A small contrastive audio-text model, trained from scratch.
Data: trained on single notes of musical instruments (NSynth), 184686 training examples, 1.0 epochs.
Rows from block 5 of the audio encoder of a small contrastive audio-text model, named by matrix and row number. Rows with one number belong to one neuron. Each number is 128 + 24 x the weight over its row's rms, rounded and kept within 0 to 255. All counts start at 0. Numbers have three digits each.
After each neuron's rows are labels from the 100 clips, of 14976, where the neuron reaches its highest value: "strongest on" is what is common among them; "band" is the frequency band that holds the peak. Only what is clearly more common there than usual is listed. The data: single notes of musical instruments (NSynth).
# fc1: MLP up (encoder.blocks.5.mlp.fc1.weight, 512x128), inputs 0-63
# fc2: MLP down (encoder.blocks.5.mlp.fc2.weight, 128x512, transposed), outputs 0-63

fc1.227:129119122114090146156085121133128110124120139132143193084157159112113146139106145148130153135135146145107102118150100139113111123166157134106152163116121154121115092156166098078104125114124165
fc2.227:143126118131120182111099088121136098128096190057136132127116152125140133154115130085139160132115125126122151118137141125126125086135134155131137124082159121126141122110153123143099132088166141
strongest on: pitch class C; note: C4; organ; note: B3
band: 250 to 500 Hz

fc1.35:096147152137146151152122141127156146134116119080137126136127166137125091158140180128134145116080160134068167126102126140109129098130169155167106107119177110106135125144104146144149129110122158
fc2.35:129131132133121107118109108145160128113118117122131130199111111105117142159100140124131145118136144091112116111106126150124126098075125124117134100138109131151163135120172184103162162117142170
strongest on: pitch class D#; octave 5; note: D#5
band: 250 to 500 Hz

fc1.382:124158120172119114200127150121151143096145127138102104144164138133130121163104123148130123171154103142110140117105094151129098146146117135139127196134136149137135134113155147140155128146128136
fc2.382:155111109149173097063127128124137157119151101170111135157098087123083106117139131096116093133153151122151158104135116140167124149090109128085125085134150109120156139099130141100109145132165153
strongest on: octave 2; organ; octave 1
band: 250 to 500 Hz

fc1.283:112089132113099122148106170125085170104151117135076127130166140167095127123168152149142134154138140106151115150112124119131117124217155155106122126140139127051121152093087090116095111143125133
fc2.283:111103127150133126126106073121152098127138136119131163153123109100150167161107144116112163148111104125115099113128114114129119131092114127148140140124109123163186145080167184135125133110142143
strongest on: pitch class F; pitch class F#; note: F4; note: F#5
band: 250 to 500 Hz

fc1.240:112157118124129134143104130092159145131120128084115170175158116159133130177100136156134148129101161096099097125146106167112132099112170154131147104154127123126142116151142136093153172138104183
fc2.240:126133132121113103137104130128136117119125114157116132175121112138114150150124142155133156130126105130130068143101144150099120115076097137153106132152094151137137120115177183148166152134110154
strongest on: pitch class D; octave 5; note: D5
band: 250 to 500 Hz

fc1.100:134129187115159107167106110152112132101125165090146179116162139113119148113155112118137134132110157124136087119141150138100091137151154138121147134149128143114114107179103104143111146127065105
fc2.100:165124110094137143105107134172091162124114128092132098109097139142132128138129106083123094131146158158137162156114129109120102175162131113100140140141161129139131129159162084099123120133124144
strongest on: pitch class G; octave 6; note: G6; note: B4
band: 1000 to 2000 Hz

fc1.12:097119126143131160134123152127114113139142129170103139148155138160123121164149132102097143101130169099131146114167171132123136116172102157152139089120097145105122084159109103099127148109083151
fc2.12:107121160104139097137170105151127105080142144113155123126148131113145126098125117088099106072096159095142118127130130095128145111118140103105163127127108112147126130150111115112073151135114124
strongest on: octave 6; pitch class A#; note: A#6
band: 1000 to 2000 Hz

fc1.134:109118119111102110118133115110139120146124174125099137125147116096153117153112143110123169147133111093145091122147148178125093066115139182152118148201109153118135104125110154152081128106138132
fc2.134:142134129134133151107159112088121107182109155125104103120088154159169113096158136114154116126111103183136145122117146083093150151139119136107133106053183062144132132127121117151107113098151106
strongest on: acoustic; octave 4; pitch class D; note: D4
band: 250 to 500 Hz

fc1.233:073124112122122149159150153132129113150143126140160143170157158098156101131097120110179155114091153125115129112089118135105152111131118138146162138118095176145111117144106162114123103095145126
fc2.233:141127154126131146122103097180142122119119147108165138118094124102123163122094129085121122126108093157100125140143082097118126155133108090119141182099114151167143141165156129089152116131140113
strongest on: pitch class D; octave 4; note: D4; organ
band: 1000 to 2000 Hz

fc1.186:150151125144123135137098093117166120115113119086124188138140134137163139187115150141119123134098110091102091086138127148083127093148173136133113103114134140129150102127153155140146144107115155
fc2.186:122171123109131096115120125151119106131100138136146130152112098107159134150095131171136140150127134126132081126096124107099105143054125127166122135166086154131141102111170178140155138139118148
strongest on: pitch class D; octave 4; note: D4
band: 250 to 500 Hz

fc1.136:079136125125079159161128120157146128151123106081148161141133134127135126171112141149162147129103147096075149120130100136093116063105144148162133108153100156094122118128143138134128137126141181
fc2.136:128143111115148113101117115105138101131116137164104133135101135155138117139125165122132136144133075149157093109092135116099123143117099160120124108100134098149133105118152176154116144133154165
strongest on: pitch class D; octave 5; note: D5
band: 250 to 500 Hz

fc1.113:133110154102116144146110102099166112125107130130124133131139118138116129150147117124129156124145120101129119098147156165125108119135135149118128103131137153101088069152127112141158159136101103
fc2.113:111149134102090108137122153142118121111133130107152115123154106093128140106094123124111109140143117158109123116119087096154141135169127091138155158168123153160125144163154102097109137128114154
strongest on: pitch class G; acoustic; octave 4; note: G4
band: 1000 to 2000 Hz

fc1.70:123143127105124168143119116114132149146075128095138110135151139130109142139154169149110143128113142106103107170108136105076122091100167144219074133145128158120100140115132163117107164129117149
fc2.70:105132126123129110120097110128133117106117129133093140143105100132146148167110171128162152160117065116107087130108120116098097143093121146125111135138134103121177119093166176156151127130155147
strongest on: octave 5; pitch class D; note: D5
band: 250 to 500 Hz

fc1.47:123140153095133118164109107163138166089113146094169164101180090126118150131126120153127092110093144097116090128149118123118132131135154121122170181125091117120120098160108139108142159158074154
fc2.47:150140126076178094128088156181118174075116125112149138095109148142093134104137103119079110105124158131138138146122126152126131125125141127128112143147118153129104143177122101095156134172106149
strongest on: pitch class C; octave 5; note: C5
band: 250 to 500 Hz

fc1.117:125143150128114148104126120142153156138121144141152120128136153145113128168123163124131145127112109073104152146171129135082124126133126139110122090090152129100111096153151114140169126077102144
fc2.117:087129144114130122120116129164122136088120129091159134137124091092104143161072102133128172115115146095148119124117115123132118105071172113147156166162078169096157121105127172103105147163115160
strongest on: pitch class D#; source: acoustic; note: D#5; note: D#6
band: 2000 to 4000 Hz

fc1.25:125110136113129108120134132141168164099116103135141169126089172170116114145173100163145180118088134118104124178141125140067097122127171153136075118121168143120083122165119146126171109117143160
fc2.25:121125139154117144127101084116129117182118133090136121190093123098149132152119103141173133130123159126120136142113143101126109107118100123087113081131157112130169163112174130139133104088149129
strongest on: pitch class D#; octave 5; note: D#5; note: D#6
band: 2000 to 4000 Hz

fc1.175:126107126128089174181106120090119107149150143106115118143127130121156089108118119170138133145168168135118157118115152176132131101139179136177136100120138160128122138128092123135144147118065112
fc2.175:095150153095135096108160147135118110114131135134158130101153105134146148117120105130104096090125173115138101131127130136125095157149116106133143134143092119164092085187119098133173162152110152
strongest on: octave 2; octave 1; pitch class G
band: 250 to 500 Hz

fc1.486:116141137111109164185137191106150104155146107127130135143201119103158096137094085133147132119135165113113153134143100144123154114146114125121151115195115176112112154127137118120151137107099147
fc2.486:132156159108095112093085140165122135066124120155137101148106119108102128111093125124149141093091152125151130147108147105093117154109129106113145113128084153121134088131166165137146124104105135
strongest on: octave 1; electronic; bass
band: 250 to 500 Hz

fc1.258:104119145138140108146109182102095109164186124162137152130144161152154136111153115150133163123132142146152080130085153122109162132150083161124102133124120155101094101146144106151123090121126104
fc2.258:098104137123131100144151142126115110119143101172120144126132148169107131123172140149087144100121124131159088128117149131107155142123109161135119128120123089142100118136118166147148152136105134
strongest on: pitch class A#; octave 5; note: A#5; octave 4
band: 1000 to 2000 Hz

fc1.510:115154123142101118184135160096109136125118131146138114156186111114114126114113123139157130137124169137104143128129080151131145115164090131136136135170102191124106134144100126150168104117107143
fc2.510:117129143157170129098103127124119152103147113140132115161112113095118127107106102109132143102140144098155136121114116094120102147063133110088142107128103133119161139090163174121114126104123142
strongest on: octave 1; octave 2
band: 250 to 500 Hz

fc1.102:123104117096108166159129106122135115159132139106137110087140176158122115133145145123131117139114109117150144121144105106091130101214147103116136088103146136111122151152147093142112111123122150
fc2.102:112114148131149112146136127125141102130130129155167154156129192132132112097148113130085142099106156128167117126113135096099168108133115134131127084084115128155106140169156148136156113103103141
strongest on: pitch class A#; octave 3; note: A#3
band: 250 to 500 Hz

fc1.138:150145165124141120115077096129164145115106126105147147139171133125132142146101101151108152091125112086129126109163080148106084124100139145105156158127111124160134136150168138106160182104106142
fc2.138:145128138100156110137110150178129155075138120128167151141122120108087103118113081128095113099134195103149140129145097151150119159090162070122148143146083156143127130161110125067138147147101141
strongest on: pitch class C; octave 5; note: C5; acoustic
band: 250 to 500 Hz

fc1.75:145148115110122108115091119134138112088135108134123158100144118135102161178116178137082161097127132122142069125119109141129119121143183136137115107120112172115141115120138144120129153134128168
fc2.75:135143135112138091127123131158116126145119105162131141162109102101126134129111098176123153142118134124125085155095145120117124128054110127160093120170079178138139124120177168128181113129093137
strongest on: octave 4; pitch class C#; note: C#4; note: D4
band: 250 to 500 Hz

fc1.390:129192152116106152124105091115170123105089118131122166150133127132142131189090147148140128133116133092122083101133112153104109107141155151131136139130138126132123101134135124128124149129119188
fc2.390:132155127098131101132112139140116109135098129145146134148122106124145147151106126183135148148131128123140072141098136125100112130066121140167115125166087161131125103121174179139150139135100158
strongest on: pitch class D; octave 4; note: D4
band: 250 to 500 Hz

fc1.476:120110141086082156130112129113122136109133120133109117139156130149102136158164145100148135156121162142116130122153134158130090103181143122105163116131138106099137097131157076109156134111124129
fc2.476:120151102123126108076106134140128135124135111170089176130086079131098159142105168123124131146118127139085131165097130120128106147112076175128085116184142150121140109128160141140145128148158121
strongest on: pitch class F#; octave 5; note: F#5
band: 1000 to 2000 Hz

fc1.143:139127126123099154133149161138125146135114115064174149117118117149144138112142120162139106123116169139097101123133131141109163090118144131197135183118091146123096129138132147113117163157097154
fc2.143:131107153145101156100162123102162106160135141143139121136116155140119096108122144066113113110168108132131169076148110109160140142153116106102193095072145082157139132158135107112149149101158156
strongest on: octave 2; pitch class G
band: 250 to 500 Hz

fc1.151:133090124119103122162121121141106132117098120103151123125141119112108104115130119162164119124119137127091129130110127134097137096132166142198083144159104171138152123152125122083144109144114144
fc2.151:138121139130124115133119111158130125081137134131129132148123131079114122109098127091144135115130120099174134101149076100150131155132144092090176114114123138146142154123157158101111120103134147
strongest on: pitch class G; octave 5; mallet
band: 1000 to 2000 Hz

fc1.458:137113120151079151162152162123137137136162099143101116147128115113064099103123149130150115131106134152131166109150128151154153110175129088108143124136165122111107116132118099112119150140124120
fc2.458:128134097110134129086111149133072142148103136142098111116096102143147147127133136164166131150108123150155099162080157124085102166135115159134103120152136121105118103126143132196134107138123111
strongest on: octave 2; pitch class G; note: G2; pitch class F#
band: 250 to 500 Hz

fc1.105:093129114134109135116110143110108112114107157175105132139124119134149134146072127113142167162113109083132141131162161157140073111094154171134119094160101179130109097132165161157132145125153122
fc2.105:119120133131137150125152095097132098161112164091129127107122158148177117125148129107149128118114085164131128116132122103097150133149129129107156128069183062155120138126119131137059138092143125
strongest on: octave 6; pitch class D; note: D6
band: 1000 to 2000 Hz

fc1.362:130173131143117142145128145125135162124161111120150135134145125123133135126115152127149117154143133116107127149125086138120118134120125148150120142184150169085075129194165128120126135127118152
fc2.362:162122151136115137129130110138179136150129120123142099140112113102088141119127137116147118127106107162069160149145150132135161103126113104129121140119125155158142154128142134088128086117124106
strongest on: pitch class G; octave 3; note: G3; octave 2
band: 250 to 500 Hz

fc1.377:157154142140130139170116127147122134121143132085166113096147128119137152111105172133094119132112120119129100139130119155141130127108159115112143151126101127104133134142157106145129118131090116
fc2.377:139089104114163123126163154135105127111133124135115136100096163169123102120170136060089099100127173123133187130118149104122162136136128126125127113108160099139131155138102108112087129148141137
strongest on: pitch class C; octave 5; note: C5
band: 250 to 500 Hz

fc1.375:107146159093118109141142129120139153116110149113132127135129124091152104138096103108180130087135131147102081172121150116107123084132138134142141146169107173123123115147154106133116122121106132
fc2.375:143130105106130117105153135152089135148114117130118138165094096112141130150104097143137104163167180104134135165091158101144088155117132124129113087171119172084165128104189090120162105133090120
strongest on: octave 6; pitch class F#; note: F#6; pitch class: G#
band: 1000 to 2000 Hz

fc1.398:151147122115107110149104133103105101125114122131094167157175123152115097151144109146127134123162143151149124137138165142141119102175129104124140081124140149111140088131165100122145143098095110
fc2.398:109142106117153121098125137179121128113113121136145161119084082109125178143086137129118100143113164117097117161100131112133094159109108135128110144177092163130164108132165125114153119164133133
strongest on: pitch class F#; octave 5; note: F#5
band: 1000 to 2000 Hz

fc1.255:132111117121080156133127142099150115138138138107101121114125132118124098150077175144140155117108103150111099128138169143140118061101133153200125098138105139106124148108123131192098125110153099
fc2.255:147124166117125111144138144118134132143133124145158123126132168136112088082162103117092090101125151150144180120122107097130179133168131107118142106074132094142119151169104071086119118108121135
strongest on: acoustic; octave 3
band: 250 to 500 Hz

fc1.411:120139142106150134129137144127069105148124133135142132116149180125139126098160142143147141123178115130161096157088159134096153125149115173161127100126153105116078134123137114187138089134123098
fc2.411:115108121124142121151153161109110129106147107162095133120141144179118113122154137134092141103132148109163121112115149150132155137118146143135133105123111101110106115122098161139129168134101143
strongest on: pitch class A#; octave 4; note: A#4; source: acoustic
band: 1000 to 2000 Hz

fc1.19:147143150131065165181115175104129146126162106173111119152185144131081112140155123148156130128129135115117150124153100119128139151170154137099135136147131144081096095130134080124114105115099101
fc2.19:131125124140139147117092114142119149093122141114121120190100111097122132143102127114148149149136145112144143111084113102117121121094132111126139102125109141104175147084162148108117131114139158
strongest on: octave 2; bass; octave 1
band: 250 to 500 Hz

fc1.489:141139123094082160151082140096121145167122114113170133115146185167112100111109169128108113145111099139128145131101131128122139094202169142132125119133152131103121132170112087145105121110111170
fc2.489:104119148138141114163142134131141096130156111160174158156114154136127139093134125161059148107102164124151115135110128095103158125124122123157129118113097139138105138163158147129183128120091142
strongest on: pitch class A#; octave 3; note: A#3; organ
band: 250 to 500 Hz

fc1.323:114130125139085175170114108152123150120146109102126155130124120175068098143110099129111143120103156113067131111151109152129118118121176124090109148116121176103111147171099098100145138144110099
fc2.323:150155086141130135110160145088118094190131144176095102101121125151151110114142148156143105150125088176141105129102160120131148128151081157149082128111167120120076100144129135166069124133156099
strongest on: electronic; organ; octave 1; pitch class: B
band: 2000 to 4000 Hz

fc1.454:104158113097084142175103140112120145117127122097128142088159128134141117097107158100155149140116106103139093120150101098110120117174155153135143110153129099091081100161118126191109123127110158
fc2.454:091085153122147139117137113129144118130119171095154129107129191162122120109138138107093139096110109109160121111139132099086145110140139153122148123079146091127104133158105130143112141119133150
strongest on: pitch class A#; octave 4; note: A#4
band: 250 to 500 Hz

fc1.41:146158128129100152161086119157152151128111138119170152127131114108108125167079161169138144141111068113077106111123098139113119107120143143135106125126160149091114109145148150133138129123140133
fc2.41:138148086111179123140142135104103103118124144128135145114131089143142126149100120175107122155145162113177104115122128126131101160104159139142143145145092136103123094092112138140094168172112169
strongest on: octave 4; pitch class C#; note: C#4
band: 250 to 500 Hz

fc1.80:145150126142144143138106164130111141111110161138120102103141150129106120133161164110133131150125085146134083129109146161089162074142116188192100132147160169095092132136125150147104119166155161
fc2.80:198161093110118122105142132114099118115147100146092109130123121161131099102141126136108129118165157136199144152124170141137113155145141131077133099126143096113104080118127099151129140128083115
strongest on: pitch class F; octave 4; note: F4; instrument family: organ
band: 250 to 500 Hz

fc1.342:123109170131080119195086118160139114140135130075175150103171132112130113096137113127127125113124120135137072097140116156151122115124125134111156169140108117151101134111097131149091148095104101
fc2.342:164124112090179130081114128157106177090104141120133134110090156146113093123134119096133094119138148119153155108122118143123137137128158123095143095107140092134119150156104116108115144143150151
strongest on: pitch class C; octave 5; note: C5; pitch class: B
band: 250 to 500 Hz

fc1.209:112169110148137164112131131128129142127144171119111112089111177158131113111139151169178148148115101119113104160132151123121133083116143192160100127143143151066072122127128138162111120147155129
fc2.209:146151101099170118111114124160085133138119114131144162129091112136145133132114102155137097144146186143173100154101156105100078177136104128090105121146128128114117095146165097152163110142117114
strongest on: octave 3; pitch class F#; note: F#3; note: F3
band: 250 to 500 Hz

fc1.507:153123156130097128135113170110113146149153086142138109132180136133075131090147136134125134120131160111164106120081155159134156083128085115130102133143120160124082145123113100104107146157090128
fc2.507:100151112085156121090116129140102128108094160108149139081129104135154144164093101143116148111138150090152083151112140139106077116104139144128120149156100150120111093133118159152119145171122155
strongest on: octave 5; pitch class F; note: F5; pitch class: F#
band: 250 to 500 Hz

fc1.23:135133150099117135108095124134130116137083182111125138125144152134150103152103124102185125096135125098127104127134165136119110107170130145125135098135134135114121059129163114148125092076114118
fc2.23:142175120105145096114140112137102116107129111156134164136127067124149149151092102150133112124148180095142094165102145116124063168116124134092101125167098140125140085117182120143144149136126128
strongest on: octave 6; pitch class F#; note: F#6
band: 1000 to 2000 Hz

fc1.211:113161161121133151131103127123175159104117126106147131121128127124150122168139125154157154112082126133085130160165133142067109101098178161150099119145106172113130096147121143128175090113088116
fc2.211:145151125104148097134149145136107110113145132136124124151137098100162121105115110161111138126154173097194118165119144096123103144083142112145100107174088148120112115122147147147120114130083123
strongest on: octave 5; pitch class D; note: D5
band: 250 to 500 Hz

fc1.441:132108141152142128114114133119132166128117132133100136101114157182128101140146098158132151111106120097119145173131133121061125139121154153102085119114158124129113098159088103139182106112118124
fc2.441:133127133151114154119101075119143110166111144084138129181098125100149138181121111130169121131120140149108125137122147103122105118128104126086121101106172113154176163120178138136126114084167136
strongest on: pitch class D#; octave 5; note: D#5; pitch class: F#
band: 2000 to 4000 Hz

fc1.351:112127123170110145159134154146131143104142118148099122172125107162105094139104126146128132156136120115131139067123108163122118111147153106134161117129148158121155122139152143100188161163156163
fc2.351:127139110145130087078140138110122130156148109199108132155113068122103113103119130136134111142167140124156156112120120117177105188131092113085134079149141110117131082108137129126127118120133142
strongest on: electronic; octave 2; organ
band: 250 to 500 Hz

fc1.259:056101129125139127131145132118083111172113146155132154132144163153128065147138118095129139105111167119110119122099177133122123092125082134153097119103109154118129125170141119145141102139165156
fc2.259:127113152117140126146137121185141120100139128126177156147128182115113114101123120065078116087105137128136137122129103111121158120138128099122164132102112159170124159197131125081136135130102128
strongest on: octave 6; pitch class A; note: A6; octave 7
band: 1000 to 2000 Hz

fc1.31:147157135116079120130122139088120132126146137112136127147163129109119139110121105138166128129148158134144139101141175130151126112160122124106117098150130166115133055140157068154124137089089119
fc2.31:124149110096136106084142122166104123115119127137136152127099078104153155133081113105109097138157162100140113172108126097135067179136123118117124132186103138160163108139162099130144138145122127
strongest on: pitch class F#; octave 2; note: F#5
band: 250 to 500 Hz

fc1.278:113118163094115143114126133175141135166100156119172114101153165119112135084128125092136127095122113095103110124150090110121129134134102113135183158094121174134140137165129115097118131104110183
fc2.278:171140127123148122133145127154143137121139108140120073135095116121110125106135144131159094141118094175120150143111153110124150140118110106110112133127115152129130140147157134113134098142128118
strongest on: pitch class C; organ; note: C6; note: C5
band: 2000 to 4000 Hz

fc1.87:109160171080131125126108129125136130119128156094142163101174160102137139149110108159112151116133114053147069122174106128091118125120154137115136143166106140104089101140161152151121146118121129
fc2.87:158105148107147104130124154162122168068181096152127130144119135132091093095147087092110106068134162114165164147140130130158137144129148077088144101127105146147122148166115117065128134130079124
strongest on: pitch class C; octave 5; note: C5; acoustic
band: 250 to 500 Hz

fc1.355:111144145119123124178135134117151159105144107067164130137156127120137131146122119160121134117094146111059107109141101143097134094141177148185133135159116119102096145124106151117147139167093168
fc2.355:119110148136107099140105125116168127125142095153109136188115133134097142145138158140117159119126089117111106136105123154110150082092098147150102107135120136145139161128159183133161147125129150
strongest on: octave 5; pitch class D; note: D5
band: 250 to 500 Hz

fc1.443:134112173154151147152146133086168136154153109144095101129142182171117142131161149134121135125142091122099150143147148148108152140194147156123130091110187136138113114177115067144121106109137164
fc2.443:147131131141109121117116108137143136155135115142130127192087124098115137141126113125154113132110160146107148130107155095132129130129086125103127101109147130151163144108187123110142095093152133
strongest on: pitch class D#; octave 5; note: D#5
band: 2000 to 4000 Hz

fc1.225:101140136143140148143076100100141123103109141122101158139121139137150118178089174138122162135109134082105091134153105151127097117150189159117134118130154154141145124136175170149119135110124158
fc2.225:132165130103137098130132139150112108114107135135138129145117107126147121133110115173128130132124157134155089125102131122096116145048138120161123144149073152127119104121145168131128152140100147
strongest on: pitch class D; octave 4; note: D4
band: 250 to 500 Hz

fc1.230:159122144129107147182141118156188113132139133071133149150158137145135113135134085151150126147111116113128120099148132114130116097125190136124142121138115151145121139139104149121121138124070110
fc2.230:135110119107155125115163156133115143082129128136136128088132124162115124101150122151098084107128159136152143102150129150119134168132168090126169154118099094140105124163063111112120165170113148
strongest on: pitch class G; octave 5; note: G5; octave 2
band: 1000 to 2000 Hz

fc1.169:105133138120129154160096185120078133137097111122104144139151180143134145130130136140145122132087137143101119147111150171091109119168148126140080144152138147077083127154119088152136127126102114
fc2.169:173125133138137150126128064106189103133140147114161191094136134135123122128133152091100118119127098159103122130175103135147149090107106154120137139088151133178121166123126137127092149125149130
strongest on: pitch class G; octave 2; pitch class F#
band: 1000 to 2000 Hz

fc1.11:123129141138144140108095133121135178136153118163096113112119190166092149141154107166123150120083137133110132177139147120087094123144147178119095103101169145137102103174140107140192115113113152
fc2.11:119129148143111128109118073120150110182121119107146120186107110099149131174114110120152128121127180133090129135120160121138101117118098126092128092130161118146167142116183148121130123078150147
strongest on: pitch class D#; octave 5; note: D#5
band: 2000 to 4000 Hz

fc1.346:113132173129138140170095128096138181145139126103109139141179131128065131131128113167128186116141138135090160165131105124111119109123161162158106144142183122108131139157129083140109104104130103
fc2.346:111127172089130080089090114147126131136102121158123163107116147137113121138129110118144165104106119163140083175118159138104112116127079177134095146140114142156103128154124152141126098103125092
strongest on: octave 6; mallet; keyboard
band: 250 to 500 Hz

fc1.331:075149127135134184110123167106137141134126171081106142100129148139198137131140097161116144171137135116124129139139097124132084114134153146201122194146188169121124152137142133130117128144116140
fc2.331:183113108116169125138131124130112144085161085123130123157132096124112150156138110117152079146128182163148116136139161147133113144128125098096119140152105156144145153109156122112103133152105145
strongest on: octave 3; pitch class G; note: G3
band: 250 to 500 Hz

fc1.292:095119133137139131151109146124085106160169120168111131136155173186135116111165101122134151132146125127139091140093162113101168160150090155134124109124135130102094109150125112152150118138128108
fc2.292:103095141129138093144132124136125119115152083165129160144114134167108141130163149143088138107102126137144090126117146132101153145103110146142123136117110096151119126137122174131156150145106126
strongest on: pitch class A#; note: A#5; note: A#4; organ
band: 1000 to 2000 Hz

fc1.56:155125122105081161146160157126180139143141129110149120118137128160112111129127130154147110134116167145098128120137157186122148091133146103164123145131090161127128138157133122113155131128091101
fc2.56:156125128131107174123167142113134096118125151127144121122143145143137117092122122121117097115143157142139167075153131123147141146164148088132213107086131117142122116161115092123116175113116156
strongest on: octave 2; pitch class A; note: A2; organ
band: 250 to 500 Hz

fc1.263:137142133116133120136093166130114166131157134135123157126167131134095138112127127146096154106146160134150093166084141171123157096139134138159086152175129144096091135147114091120093128145097130
fc2.263:152165096088158093078103130149098138106093136153105130110105105144139131151109139146121145146116148136175090125103155147102105142089125170131100124145094131113111086114122170163135135156121132
strongest on: octave 5; pitch class F; note: F5; note: F#5
band: 250 to 500 Hz